config.yaml
targets: ["object"]
parallel_block: false
shampoo_beta: 0.99
batch_size: 128
Rows from block 2, named by matrix and row number. Rows with one number belong to one neuron. Each number is 128 + 32 x the weight over its row's rms, rounded and kept within 0 to 255. All counts start at 0. After the name is the row's rms in percent of the matrix's.
# fc1: MLP up (model.blocks.2.mlp.fc1.weight, 1280x320), inputs 0-159
# fc2: MLP down (model.blocks.2.mlp.fc2.weight, 320x1280, transposed), outputs 0-159
fc1.959 091 [128  79 128 128 132 128 128 136 175 164 131 128 144 128 189 139 100 186 128  98 128 142 128  88 128  97 124 177 191 208 128 128 128 128 128  93  55 128 203 128  95 105 128 150  89 128  90  66 128 185 128 187 128 178  80 128 128 119  99 128 135 128 148 159 128  83 168 128 128 128 149 170 128 128 158 128 128  75 151 128 209 128 188 128 106 128 128 128 124 128  97 128  95 128 166  97 128 106 128 134  79  44 215 128 206  82 141 144 128 128 128 199 153  37 128 133 155 128 128 146 128 128 128 147 128 128 128 128  78 128 128 107 128 128  44  32 128 111  82 213 158 128 128 128  86 128 128 150 128 228 128 128 128 128 158 128 128 166 128 128]
fc2.959 087 [147 178 229 128 128 128 148 177 128 141 128 190 140  87  98 156 145 128 128 161 128 128 215 128 156 151 128 128 172 149 128  70 128 128 128 130 128 128 128 128 128 128 116 105 219 128 117 128 128 222  70 128  75  79 128  93 128  84  38  30 137 128 128  97 128 128 128 128 114 128 128 128 128 144 128 128 128 128 128 168 173 128 128 127 128  98 128 144 191 177 128 117  95 161  25 128 128 128 142  85 128 128 128  74 128 255  99 191  46 106 179 148 128 128 172 128  75  78 140 106 128 128  82 132 144 141 128 128 128 128  54 128 128  93 111 128 128 171  84 128 212 128 128 128 161 128 128 160  99 128 185  78  45 128 128 125 178  64 170 168]
fc1.960 098 [128 128 128 128 128 128 128 173  51 161 128 108 128 128 128 128 128  81 128 102 214 182 128 164 200 128 141  75 197 128 128 128 128  72 128 168 159 128 128  87 128 128 128 128 122 158 128 128 128 128  58 128 128 128 128  77 114 107 128 198 128 128 104 128 169 128 128 128  74 106 101  70 128 119 168 111 160 128 128 117 140 181 128 192 128 144  97  49 104 107 128  91  82 157 128 146 128 159 128 140 128 218 128 128 138 176 128 128 224 128 152 163 110 148 128 103 128 162 128 128 128 173 128 154 128 128 128 107 128 128 154 128 128 115 139 166 144  93 107  96 104 128 128 151 128 136 128  86 128 128 199 128 128 128 171 132 206 128 160 128]
fc2.960 105 [138 159 128 136 117  72 164 168 186 198 163 128 165  83 194 166 116 111 176 128  38  76 128  74 106 128 182 128 128 157 197 128 128 128 128 128 128 171  80 128 144 174 128 128 111 128  68 128 128 125 128 166 128 139 128 128 128 128 142 128 128 188 163 134 128 128 128 128 111 128 128 179 128 128 128 128 167 128 152  62  86 128  85 100 157 128 128 128  74 150 128 128 128 148 128 177  91  69 212 193 128  93 128 156 150 128  56 200 128 140 166 128 128 128 128  99 128 128 165 118 128  67 141  93 128 128 183 220 128 128 128 128  91 128 128 128 128 128 128 204 161 187 159  69 108 172  45 128  44  64 108 128 128 128 128 155 133 128 128 128]
fc1.961 095 [128 128 128 128 128 128 128  97 206 145 128 128 171 152 128 128 108 128 178 128 128  93 128 128 128 177 128 128  92  90 128 128 111  92 184 183 128 182 147 173 105 136 136 128 128 104 128 128 128 128 158 211 128 128 128 168 149  56 128 128 107 128  86  83 164 103 155 115 128 128 216  86 128 128 128 186 128 128 188 128 188 195 128  72 128  91 107 128  81 128 128 128 109 128 128  90 128 212 115 128  70 174 128 128  61 139 128 128 128  58 128 179 128 108 158 128 128 128 161 128 128  76 128 128 128 152 128  72 128 128  79 128 165  55  94 128 128 128 128  95 169 128 172 128 173 146 128 188 128 183 128 128 151  87 128 128 194 128 128 128]
fc2.961 095 [128 128 128 143 128 128 128 123 128  82 128 128 128  97 128 128 128 128  59 205  49 161 128 140  90 103 128  73 128 109 128  41  58 128  82 128 147 108 128 100 177 114 128 128 175 197 120 128 128 160  77 128 130 128 128 128 128 128 128 128 128 150 128  78 128 128 128 128 128 128  98  88 128 128 128 128 128 128 149 128   9 128 128 128 128 128  75 128 255 128 170 120 128 128 128 128  75 128 128 104 128 128 128 128 128 148 128 128 128 128  68  86 139 128 128  68 104 128 128 128 207 128 159 128 124 128 128 128 128  92 200 128 128  35 114 128 147 128 128 185 128 122 151 158 128 119 128  65 128 128 128 128 128 201 164 128 169 128  90 138]
fc1.962 101 [128 167 128 128 162 185 104 128 128 138 143 128 128 128 128 150 197 128 128 128 179 128  81 135 162 161 128 128 128  74 128 128 111  93 190 130 128 128 128 128 106 128 128 128 128 128 128 179  76  95 128 128 128 135 128 128 128  72 165  62 176 128  53 128 100  43  70 161 109 140 128 171 128 128 128 160 128 151 128 171 128 128 128  98 128 150 128 179  96 128  71 128  65  93 128 114 127 128 128 128 108 128 117 128  91  99 107 108  80 108 128 128 128 128 216 129 174 144 168 128 128 104 128 105 125 128 128 128 128 128 185 255  60 190 128 128 120  69 166 128 142 132 128  61 128 127 128 128 128  72  49  82 128 128 128 136  86 173  89 128]
fc2.962 098 [128 128 128 128 128  91 197 128 171 128 128 128 128 128 166 200 128 128  66 128 128 128 128 128 128 128  99 128 128 183  85 128 128 141 128 193 179 142 163 128 252 128 128 128  90 179 144 128 134  84 128 128 128 128 128 128 128 128 165 109 128  48  57 128 106  85 109 128 128  39  88 128 161 128 128 172 128 128 111 128 128 128 154 107 128 121 128 138 212 128 128 128 104 128 128  83 182 166 128 128 140 128  92 128  51 176 128 128 200 151 119  96 101  78  95 169 128 162 194 128  69 159  88 158 128 128 128 128 128 208  91 148 128 128 107 128 103 128 128  99 114 128 128 128 128 181 128 196 128 228 116 128  73 128  84 128 128  99 128 141]
fc1.963 097 [128  38 128 110 197 128  96 169 128  66 160 128  69 128 129 161 155 146 170 180 208 123 170 128  60 128  88 218 128  99 128 198  50 140 128 128  85 135 128 128 128 128 128 128 128 128  98  92 186 128 128  73 177 129 136  71 128 171  61 139 128 105 157 128 128 128 128 175 128 124 165 128  68 104 128 128 128 128 155 170 172 128 128 197 128 194 181 128  68 226 167 107 144 128 137 128 179  70 128 112 128 128 128 128 128 128 128  80 128 137 128 105 128 128 128 206 128 128 146 128 187 128  75  75 128 128 128 140 128 128 128 165  72 102 128  80 128 128 128 128 137 128 159 149 128 128 128 174 115 202 147 128 154 103  79 159 128 136 128  75]
fc2.963 097 [140 128 183 128 128 128 128 128 159 128 128 128 128 207 128 128 128 128 128 130 128 128 128 160 184  74 128 128 128 128 118 128  68  55 130 114 164 128  98  97 128 128 113 167 117 165 128 128 128 128 110 117 128 120 128 128 128 148 152 128 208 128 112 128 102  88 128 106  39 128 253 128 191  94 128 128  38 144 166 128  89 128 161  99 130 128 144 147 211 128 175 128 128 128 128 201 128 128 160  91  96  42  81 128 128 128 128 128 128 128  97 183 169 128 128  57  62 157 128 128  62 128 128 128 172 128 128 128 128 128 128  94 128 128 128 128 203 154 139 182 128 128 128 128 128 175 171  49 149 128 128  88  94 128 128 106 132 128 128 128]
fc1.964 093 [ 58  29 136 100 128 128 128 128  62 128 128  37  95 196  61 129  86  89 143 157  97 128 187 128 128 128 167 255 128 173 128 100 153 197 128  79 191 109 128 141  83 142 128 128 128 128 128 128 205 128 128 128 128 128 112 180 128  77 186 172  99 128 128 104 226 128 128 128 201 111 128 128 128 128 128 149  95 128 128  58 206 128 128 172  84 128 120 128 128 128 128  99 148 128  93 196 128 125 141 128 128 110 128 113 128 128 128 131 128 162 128 133 195 128 128 116 199  91 128  88 128 100  77 128 132 128 128 128 128 128 128 159 128  95 128 128 160 128 128  86 141 128 128 150 186 128 156 128 128 128 128 128  68 128 161 128 128 110 128 156]
fc2.964 097 [ 91 128 128 128 152 194 128 128 149 128 175 128 128 128 123 128 128 176 116  81 128 169 128  77 128 128 128  88 128  73 128  75 107 156 105 134 128 125 128 166 189 128 132 128 171 116 128 159 128  91 140  83 128 128  65 115 157 151 105 128 128  48 128 128 167  83  48 128 107 104  89 128 128 128 128 148 128 128 128 118  95 128 221 128 128 125 128 128 114 128 128 128 171  98 128 128  89 128 128 128 128 128 203 163 164 128  99 184 174 169 128 128 128 128 150 128 167 128 128 128 201 128 128 128 128 184 128  63 128  68  84 106  88 128  86 134 128 165 128 128 103  64 165 118 128 128 132 171 128 128  43  72 128 128  96 177 176 128 128  67]
fc1.965 097 [128 128 128  73  49 182  86 128 128 128 128  56 128 128 128 153 128 161 128 128 101 128 128 128 128 128 128 149 128 128   0 128 128 130  83 111 162 196 128 128 128 128  83 115 128 128 242 104  94 143  80 128 102  93  67 124  81  98  63 128 101 128 148 128 128 128 157  85 128 128 128 128  79 128 128 128 128 128 106  72 128 128 128 190 128 244 128 128  95 128 128  78  99 163  96 128 128 128 194 207 128  79 162 102 128  95 128 128 128 150 128 128 100 128 128 128 189 118 128 128 128 199 179 182 144 128 128  83 136 107 128 128 145  86 122 128 165 170 128 128 124 133 174 128 128 128 159 118 165 127 169 128 104 128 109 128 128 147 128  94]
fc2.965 107 [ 93 128 128 128  91 128 156 116 128  66 128 128  56 135 128  98 166 128 128 128 128  85 155 128 128 147 128 113 145 128 159 176 175  62 162 120 121 134 128 170  85  79 162 201  51 128 150 147 147 128 187 128 128 128 128 128 128 210 128 128 128 208 128 128 184 108  72 128 187 128 120 128  92 128  85  70 163 128 128 102 136 128  66 109 128 206 128 119 151 128 149  85  96 171 128 121  87 180 112 164 173 128 106 128 152 128 155 128 139 128 128 123 128 128 128 128 128 147  92 144 158 168 128 155 128 128 164 128 162 128 128  74 128 128 141  84 128  92 196 128 180 188 215 128 190 128 128  67 128 128 128 119 197 128 112 128 128 128 128  62]
fc1.966 098 [128 140 128 128 151 128 217 174  49 112 128 128 128 128 128 128 128  90 128 128 128 155 128 108 169 167 128  74 134 128 198 128 128 191 195 159 128 128 166  98 128 105 128 149 128 128 114  69 169 128  66 128 151  99 128 100 128  95 211 128  93  74 128 178 128 128  65 128  61 128 156 138  92 128 128 157 128 128 182 189 128 161 128 128 128 128 128 128 128 128 113 114 225 166 128 128 128 128 128 128 128 128 128 128 176 128 128 128  70 128 128 128 128 128 147 188 128 105 186 146 164  97 128 128 126 178 128 127 168 128 128  96 178 191 128 128 128 142 170 142 128 128 193 128 223 128 128 128 170 128 128 117 128 173 128 189 128  57 180 128]
fc2.966 099 [169  97 128 128 174 150 128 186 128 173  91 149 149 128 119  98 128 191 102 128 150 128 128 128 128 128 128 124 128  35 128 128  94 146 128  39 128 128 128  79 128 141  61  97 150 128 138 160 128 177 146 128 128 128 156 103  87 128 183 128 128 128 128  94 237  70  80 128 128 128 128 172 128 108 163 104 128 128 128 128 197 128 155 128 136 128 147 128 114 124 165  68 128 128 128 141 149  93 128 129  79  82 138 128  70 128 154 128 128  83  66 144 128 128 128  92  65 128 171 117 128 138 178 145 128 136  61 128 128 175  50  39  84  55  86  40 128 128 131 110 159 194 114  57 128  91 128 138  85 128 157 100  63 128 128 128 128 139 128 128]
fc1.967 095 [ 85 128 128 128 128 128 128 160 128 128 145 128  50 118 128 128  72 128  93 128 128  67 128 128  91  74 128 128 152 128 164 163 128 128 128 165  91 141  87 205 128 128 128  71 136 160 122  97 128 128 128 128 128 128  93  90 128 128 151 128 128  84 128 183 128  96 128 128 172 190 192 128 105 128 128 128  95 160 128 128 128 107 128 128  20 141 128 166  76 195 128 118 128 128 128 128 121 128 128 128 138 128 128 131 154 128 230 113 184 128 128 128 128 116  99 130 128 128 128 128 179 128 128 112 128 218 102 128 128  97 128 183 121 128 128  95  80 103 128 128 155  99 128 128 128 154 114 128 151 178 128 128 128  60 128 128 213 108 128 128]
fc2.967 098 [150 106 128 116 180 103 128  81 119 194 159 147  79  28 128 123 128 128 128 128 105 128  89 189 128  43  93 128 128 128 172 128 194 128 128 128 128 191  91 128 128 128 128 150  67 128 229 128 128 128 128  51 128 128 128 128 195 114 109 128 128 123 128 128 128 128 100 128 128  91 128 108 130 128 128 158 150 128 197 128  44 128  76 120 128 164  57 172 177  90 128  60 150 130 151 128 160 128  96 128 105 173 140 205  92 128 128 103  53 128 114 151 128 196 128 128  27 128 128 128 174 128 128 153 170 128 152 128 215 169 128 128 128  52 180 128 128 128 162 128 118 114 128 108 103 128 128 156 104 128 128 128 128 128  99 128 186 128 128 128]
fc1.968 099 [128 128 153 128 193  88 163 128 118 155 134 128 188  99 169  94 128 192 128 128 153 128 139 128 128  85 152 128 128 128 165 156 128  99  92 142 158 128 128 128 128 128  99  48  94  82 128 128  93 163  82 128 128 128 128 182 169 128 128 128 149 157 128 128 167 128 128  85  62 177  97 187 128  94  39 128 128 117 128 128 159 193 173 128 128 128 128  78  42 128 128 128 128 128 128 179  64 141 128 204 184 153 128 128 128 128 118 130 128 169 203 128 128 128 106 128 128  40 128 154 128 128 128 150 156 128 128 168 128 128 143 183  82 128 128 128 104 173 128 120 172 172 149 128 128 175 128 128 103 128 128 142 127 128 128 155 128 204 128 128]
fc2.968 105 [128 106  68 128 108  98 104 160 175 128 128  62 128 155 128 128 106 197 157  94 166 128  72 128 144 128  93 178 128 128 128 128 223 152  99  78 128 128 128 123 128 128 151 102 128 128 128 128 128 128 128 128 128 152 163 130 128 128 128  77 152 176 121 183 125 128  89 101 128 128  56 128  53 128 162 128 181 192  87  95 165 155 128 128 228 138 128  56 255 128  93 171 183 128 128 128  93  63 128 128  87 166 126 142 128 211 128 128  95 128 162 128 128 113  75 128 128 128  96 128  87 128 112 128  70 128 128 159 106 119 128 128 128 109 124 102 128 128  40 158 128 128 128 135  44 135 128 128 109 219 128 128 128 185 170 128  87  87 187 128]
fc1.969 092 [128 128 184 189 128  97 109 128 143 128  77 128 104 194 101 151 128 128 128 128 128 168 128 128 139  76 128 163 128  57 128  98 110 128 128 151  61 128 150  90 128 204 128 128 128  37 128  42 137 128 175 136 107 128 137 128 128 128 115  88 128 230 168 180 128 130 128 142  77 183 208 128 157 128 128 128 127  54 176 128 128 128  68 128  98 132 128 128  96 128 156 128 128 128 128  87 128 115 128  79 128 128 128 128 128 128  72 128 112  94 128 128 169 128 128 147 153 113  93  90 231  73 128  75 128 128 169 128 231 111 128  28 128 151 128 128 128 143 128 128  49  76 128 136 128 128  66 128 128 128 128 101 128 198 128  98 128 128 128  48]
fc2.969 097 [128 128 128 128 160 149 128 128  89 128 128  84 179  87 100  29 128 128  61  87 138 180 128 154 104 128 128  72 128 172 154 128 128 128 128 185 100 149 141 128  82  79 105 118 139 200 128  90 128 149 128 132 128  86 112 128 128  74 128 128 128 128 128 160 128  92 128 128 172 128 139 156 165 128 128 128  90 128  54  72 109 128 123 128 128 157 128 128 151 143 116 128  85 145  52 112 128 128 171  60 128 128 153 128 114 128 213 160 128  55 128 128 129  55 146 128  96  56 128 115  80 128 128 111 128 148 128 128 116 128 123 100 168 157 128 128 128 194 199 195  71 180 128 128 170 128  87  56 128  83 128 128 128 128 136 128 128 112  95 128]
fc1.970 095 [200 200 128 128 128 128 157 128 128 128  85 128 128 239 128 147 128 106  94 222 166 102 128 147 171 113 128 171 114  90  89 128 108  57  81 128 167 128 128 113 128 128 128 128 128 128 101  74 110 128  99  52 144 144 131 113 128 180 128 217 173  81  85  89 128  96  83 104 177 137 128 128 105 128 183 179 128 128 128 146 128 174 128 188 148 165 128 137 128  76 198 128 128 186 189 146 108 128 128 128  44 128 130 183 128  89 128 128 189  17 128 165 128 108 128  86 135 128 110 128 172 139 128 198 177 124 187 128 162 128 157 128 183 128 128 169 181 128  87 163 205 128 169 180 128 128 179 114 177 170 106 196  84 128 128   7 159 128 134 128]
fc2.970 091 [160 128 128  85 128 147 106 128 128 101 128 206 136  99 147 112 128 115 128 128 161 128 128  98 128 128 128 128 153 128 182 128 128 128 128 189 113 128 128  80 128 128 165 128  88 105 149 128  84 195 128 128 128 128 128 128 128  84 106  81 128 128 128 128 128 128 162 128 128 128 128 128 142 128 128  87 211 128 179 128 128  60 206 148 206 173  51 104 156  17 128 128 178 143  15 128 126 128 128 128 128 128 175 128 128 128 116  86 128 128 193  85  99 128 150 205 128 128 178 128 128 128 128 116 128 128 128 128 132 128 144 142 173 128 128 128 153  73 197 128  63 128 128 182 128 128 131 128 128 128 128  93 128 128  93 117 136 121 128 153]
fc1.971 094 [ 68 128 128 128 128 116  74 171 128 128 128 163 128 107 128 122 128 193 128 128 128 128 128 128 128 130  99 153 190 128  67 173  61 128 203 128 102 128 128 128 128 103 128 128 128 154 128 104 218 128 152 184 128 182 128 128 128 128 101 147 156 111 147 194 128 128  58 173 128  71 128  43 142 128 128 128 128 128 161  73 157 173  65 104 128 188 128  45 128 184 182  52 103 128 172 128 128 128  91 128 128 128 128 128 128 128  50 170 155 192  81 128  72 157 149 128 128 128 171 128 128 128  77 128 142 128 128 184 128 163 128 128  65 160 128 128  69 128 128 128 128  31 202 149  88 128 128 128 139 128 128 128 118 174 128 128 128 128 111 128]
fc2.971 099 [128 128 128 131 128  59 128 128 128  99 218  81 128 129 128 128 151 128  96 128 128 128  81 128 120 128 128  15 128 152 205 128 154 128  91 128 128 128  62 102 128 128 152 118 158 165 112 180 128 128 128 128 128  87 154 121 128 128 150  60 185 128 128  91  81 128 128 128  73 128 155 128 128 128  84 128  48 128 128 168 128 128 103 100 142 110  93 153 128 128  86 128 128 148 128  55 128 128 165  62 128 182 105 128 128 200 128 122  95 141 164 146 232 157 128 128  74 174 128 128 128 128 128 121 128 128 128 128 178 128 128  52 170  81 128 119 194 184  72 166 128  90 128 128 184 128 128 128  74 128 214 128  66 154 188 178 128 102 128 175]
fc1.972 100 [128 128 128 191  70 105  98 128 128 128 128  75 128 128 128 128 183 149 108 128 128 128 107 128 101   5 146  83 128 178 134 153 128 128 128 128 152 221 128  92 178 193 128 128 128 153 128 114 181 128 128 128 197 181 193 128 106 128 161  74 128 166  75 128 128 128 128  53 101 154 128 128 128 128 128 128 128 128 125 128 128 152 128 128 128 128 128 128 106 128 162 128 128 128 128 128 128 128 128 128 163 128 128 128 128 128 184 166 128 137 128 128 128 139 128 116 128 128 128 128 128 128 128 228 128 128 128 141 158  94 128  78 239 101 174 128 128 128 143 163  76 184 128 128 163 128 122 126 128 156  15 154 128  85 153 128 128 158 128 128]
fc2.972 092 [176 115 160  61 128 128 143 128 128 121 128 181 144 128 128 128 128 146 128 128  76 128 158 128  72 174 128 182  62 122 128 128 179 133 128 128 128 165 128 128 128 128 149 128 128  98 184 128 128 114 128  65 203  72 128 128 128 128 210 181 128 169 128  27 140 128 128 128 149 128 171 128  84 128 128 128 158 165  88 130  98 153 128 152  87 128 163 128 222 128 128 133 128 128 128 155  76 128 128 128 121 131 128  81 128 128 153  42 128 128 128 103 128 128 128 128 128 105 120  40 150 128 195 175 165 195 128 149 128 185 128 150 128 105 117 128 128 128  94 128 128 128  89 162 119 128 128  70  60 128 224 112 128 200 128 113  90 128 121 128]
fc1.973 106 [ 95  79  64 118 128 128 128 165 128 218 128 128 128 141 128 128 102 167 164 135 128 142 162 167 128 128 128 144 141 206 169  95 128 128  93 148  87 128  75 152 128  84 128 128 128 100 128 128 128 128 175 128  67 128 128 128 182 123 128 128  92 128 174 105  70 128 128 231 179  65 128 101 108 128 148 177 128 128 128 128 128  37 128 183 131 128 128 128 128 164 145 141 128 150 128 128 152 128 106 195 128 128  90 128 128 128 136 128 128 106  90 128 166  90 128 184 128 128 196 148 128 128 128 122 145 168 128 128 128 128 181 168 128 128 128 128 128 128 128 106 128 128 114  75 203 128 147  62 211 128 220 128 128 128  79 175 184 128 128 128]
fc2.973 119 [157 214 128 145  85 128 140 151 128 128 128  81 128 104  87 128 104  84 117   6 149 128 160 156 128 128 128 180 108 128 177 139 128  42 128 128  83 128 128 128  89 128 138 109 128  80 191 128 121  73 128 128 128  84 128  70  92  60  89  77 128 180 103 108  79 128 202 192 128 128 223 147 160 128 175 102 128 128 128 128 128 128 128 128 128 115 128 128 235 128  92 128 128 128 162 114 128 115 128 163 128  99 126 154 150  70 128 128 128 110  83 128 128 128 128 194 128 128 101  91 128 109 166 128 128  89 128  95 128 166 128 139  87 128 172 209 128 110 181  94 128 104 128 183 122 163  68  94 128  88 128 128 128 128  70 128 149  94 128 190]
fc1.974 106 [128 107 128 155 226 128  88 160 103 203 166 162 154 186 128 194  85 114 128 163 128 128 128 128 128 128 134 128  56 120  81 128 128 109 128 128 128 128  97 128 128 128  84 128 176 128 166 128 128 158 128 173 128  81 128 176  96 142 128 128  55  77 105 170 169 128 190 200 128  96 128 128 128 183 187 128  89 156 157 128  89 128 128 128  87 121 192  69 156 197 128 128 128 128 128 113 185 211 174 151 128  76 101 112 128 163  74 128 128  72 128 128 121 157 109 173 133 128 184  80 186 128 128 128 196 128 111 141 128 151  63  88 128  60 128  94 152 116 169 150  67 110  83  86 158 151 198 128 128 128 132 128 170 128 128 128 115 128 128 217]
fc2.974 100 [128 100  92 148  61 128 128 128 128 104 128 128 104 128 128  69 204 128 195 128 173 118 181 128 123 180 115 128 111 128 162 128 165 128 128 128  77 128 128  93 151 128 107 126 112 128 170  93 128 128 128 169 128 180 128 128 128 128 128 128 100 150 129 128 210 106 128 128 148 112 128 128 128 128 172 160 189 128 128 128 178  62 128 128 128 128 145 116  65 128 105 115 128 168 128 151 128 128 157 162 128 183 128 128 128 136 160 128 128 128 128  70 128 128 128 128  84  86 128 200 128  98  93 201  66 128  58 128 128 128  99 128 128 155 128 128 128 196 165 128 128 128 128 180 183 157 128 128 128 128 191 128 128  53 128 128 128 128 128 128]
fc1.975 097 [102 128 105  89 189  94 125 107 169 185  52 128 128 128 115 128 128 194 128 128 128 128 128 138 128 128  85 128 153 146 128 128 185 128 110 128 171  86 128 128 128 169 128 128 201 128 128 113 203 128 188 139 128 128 128  84 128 148 155  96 212 128 128  59 128  93  86 110 181 128 128 128 128 128 114 110 189  85 169 128 128 100 128 128  56 129 128 155 113 143  60 164 128 128 128 128 128  59 128 128 168 189  98 128 128 147 160 110  88  59 149 128 128 128 217  77 157 128 128 128 128 144  60 128 128 165 163 107  85 128  34 169 128 128 128 112 128 187  93 128 128  97 111 128 159 128 152 128 128 128 128 152 128  53 139 209 128 190 159 231]
fc2.975 090 [128 128 128 128 128 213 128 128 128 169  74 207 128 128 128 140 128 114 187 128 128 179  86  85 109  63 142 128 128 128 128 154 128 128 125  96 202 174 101 128 160 128 181 141 128 128 203 174  87 128 128 128 128 198 160 128 128 128 121 132  42 151   7 128 128 128  92 182 128 176 128 128 128 150 128 128 128 128 142 128 128 142 128 128 128 128  69 128 115 170  85 101 128 128 128 128 128 165 167 231 128 128 128 128 128  95 128 128 128 128 128  75 164 168  48  88 128 128 128  89 128  53 128 104 128 128 184 128 123  51  78 122 218 128 128 128  98 128 128 128 189 145 128  61 157 128  78 128 128 109 128 128 176 128 128 128 191 128 128 105]
fc1.976 101 [ 82  77 128 128 118 128 111  66 128 156 128  80  99 128 128 128 168 147 241 128 128 128 155  72 128 128 128  96 135 153 128 148 177 128 128 188 128 128 128 128 145 117 128  60 128 128 128  99  55 185 191 129 176 128 128 128 128 172 128 180 128 128 128 128  78 128 128 128 212 133 128 171 180 110 136  70 160 108 184  55 128 135 128 183 150 128 132  77 128  97 128 182 155  90 167 113 128  82 116 128 126 161 109 128  99 128 128 128 155 169 150 128  71 128 128  66 128 128 171 103  97 111 128 171  73 128  87 128 151 100 128 128 128 176  91 128 172 168 128 128 128 128 152 101 114 128  90 128 128 160 134 128  68 128 128 128 128  94 128 128]
fc2.976 110 [128 128 151 106 125 106 137 128 128 128 128 128  51 144  95 185 128  71 110  75 174 128 128 128 128 128 128 128  55 128 128 128 110 178 128 128  90  86 128 128 190 103 128 170 128  78 143  94 128 128 128 128  44 157 128 128 128 128 128 128  80 174 120 128 166 128  78 128 159 104 137 146  60 128 128  95 128 128 128 128  85 128  76 128  62 128 128 255 213  79 187 128 128 128 149 189 128 128 128 128  82 128 146 128 159 166 161  40 128 128 128 128 146 128 128 203 128 128 104  85  92 128  57 163 128 128 188  97 156 100  80  94  61  81 101 104 102 128 128 113 113 117 144  97 128 153 128  81 128 128 128 103 128 154  42  99  83 128 125  54]
fc1.977 090 [128 128 206 128 188 163 128  99 128 128 177 128 128 128 128 115  40 128 128 213 128 128 128 122 155 128 172 161  81 166  79 128 173 128 215 199  68 162 116 128 128 172 128 128 128 152 201  80  88 128 103 186 193 128 197 128 187 128 128 128 128 128 134  77 168  94 128 102 128 160 128 128 128  27 128 128 128  52  77 188 128  89 108 108 128  81 128 128 128 147 128 102 128 150 120 128 128  72 128  52 175  80 128 128 128 180 118 128 128  85 190 107 128 128 128 128 128 128 128 105 128 121 149 215 133 128 128  66 128 128 128 159 156 128 128 128 128 128 158 115 128 128 128 128 128 128 128 147 195 114 128 128 128 114 128 128 112 128 128  87]
fc2.977 089 [128 119 128  96 150 128 156 128 135 135 107 128 158 144 128 157 128 108 128 128 128 128 153  79 128  68 128  64 128 183 128 128 158 128 128  65 128 104 128 102 108 128 128 100 128 192  54 187 163 140 128 134 128 128 128 128 193  94  78 128 128 128 128  97 107 128 128 128 128 108 155 128 181 128 128 128  91 201 128 128 128 128 122 128 120  80 151 128 128 128 188 166 171 112 128  94 174 128 137  87 140 128 128 128 128 128  66 128  80 135 194 128 141 164 133 128 128 128 157 128 180 182 128  93 111 184 171 128 128 198 103 128 128 154 128 168 128 128  70 128 189 128 128 128 128 179 106 167 128 128 128 128 170 145 128  20 128 128 168 128]
fc1.978 099 [128 128 128 128  97 183  64 128 176 154 152 128 128 128 128 128 122 169 128  73 128 128 128  82 107 116 101 167 128 128  88 189 190 118  81 128 128 154 128 128 128  99 145 113 128 128 128  76 161 128 159 128 150 102 128 128 228 128  58 128 128 128 114 128  93 128 128 128 201 128 128 111 128 128 128 157 128 128 128 128 132 128 157 128 170  62 162 128  88 189 103 128 128 128 156 159 128 175  97 128   9 128 128 120 128 128 220 128 128 128  94 149 128 128 124 128 136 128  89 135 128  89 128 215 103  75 110 128 156 178 128 128 128  90 128 128 128 166 128 128 128 147 128 183 128  88 182 128  93 128 128 128 128 128 128 181  84  93  63 128]
fc2.978 103 [ 43 128 128 128 128  60 128 140 128 128 162 124 128 120 128 128 150 197  68 128 128 128 128 128 202 128 128 128 123 128 128  68 103 128 128 128 145 128 128 164 190 128 128 108 128  70 169  27 152 128 126 128 165 230 128  92 128 128  78 128 128 128 128 128 157 128 128 124 128 128 128 157 128 150 128  91 154 128 136  59 128 128 128  91 128 105 170 100 201 128 128 128 128 134 128  66 128 128  85 128  67 128 128 124 136 139 128 128 128 156 161 128 193 168 162 128  88 128  86 128 128 221 172 215 208 128  73 128  78 128 128 128 128 128 128  83 128  98  82 128 188 128 131 128 146 102 128 199 128 128  78 128 128 157 128 128 128  86 161 180]
fc1.979 103 [126 128 178 130 146 158  93 128 128 128 136 128 139 189 128 167 128 182 128 128  68 189 140 128 128 146 128  61 128 128 185 112 128 128 146  34 128 139 169 164 172 158 128 128 128 128 128 128 124 161 167 155 128 128 128 128 138 128 128 128 128 128 128 153 198 130 128 128 128  89  26 128 128 168 167 128 128  96 128  87 147 148 144  79 128 243  75 148 128  50 119 193 128 128 154  69 128 128 111 111 128  97 158 113  67 167 219 163 113 210 177 128 128 190  70 128 128 224 156 149  60 128  73 128  70 158 128 191 141 128 128 128  93 128 128 115 157 128 128 128 128 128  85 126 194  71 128  85  95 226 172 151 128  64 128 128 128  93 128  64]
fc2.979 106 [ 97 128 171 136 105 166 162 131 128 128  94 128  98 128 102 137 130 128 128 213 175 128 128 200 128  95 128 128  62 180 128 128  83 128 128  85 128 114 128 114 128  55  89 109 128 181  73 132 155 113 128 124 128 169  60 114 128 149 128 128 121 128 128  63 174 128  98  94 128 128 128 163 189  78 128 128 128 128 128 130  48 128 203  71 111 128 128 181 116 170 148  71 209 128 128 128 128  95 128 102 128  91 128 128 128 128 128 126 128 128  98 128 128 174 128 128 115  81 128  67 128 116 128  84 127 128  45 160 128 117 128 128 100  66 128 128 128 116  89 128 128 128 175  56 128 128  66 179 162 128 132  92 128 155 114 129  89 128 128 167]
fc1.980 102 [128 176 128  71 128 128 128 128 109 128 105 128 128 128 100 136 179 171 128 128 128 216 191  95 184 101 182 204 128 128 128  87 128 128 128 128 109 128 128 171 128 163 128 106 128 128 128 128 225 139 174  95  69 123 189 100 128 181 165 128 128 128 128  98 128 128 128 128 128 106 128 128 128  71 105 150 138  65 128  92  74 128 130 128 180 125 128 233 128 189 128  81 128 173 213 177 128 209 128 129 160 109 128 128 128 123 128 128 128 128  98 163  70 128 128 116 145 128  88 146 128 128  95 162 128 128 126 197 128 176 128  64  78 128 128 160 128 128 128  99  64 129 128 177 128 128 128  84 186 114 128 128 128 168 128 128 128 128  77 128]
fc2.980 097 [139 128 128 128  75 168 128 128 128  57 191 213 181 201 128  59 128 128  96 149 171 128 128  91 128 177 128 128  98 128 128 128 181 146 128  95 128  44 128 179 208 128 128 128 128 128 128 160 154  48 191 128 128 128  75 128 128 128 116 128 128 128 128 138 128 128 128  77 128 138 128 128 114 128 128  93 224 158 128 123 189 128 150 128 128 128  84 128 167 217 128 139  59 128 128 128 111 128 101 128 197  71 128 128 128 188 128  84 123 198  68 105 128 128 138 164 128 128 104 104 150 128 168  99 128 188  82 128  80 128 128  95 128 128 140 128 115 128 128  94 128  90  47 128 128  88 128 158 128 128 128 102  51 159 128 194 128 128 152 136]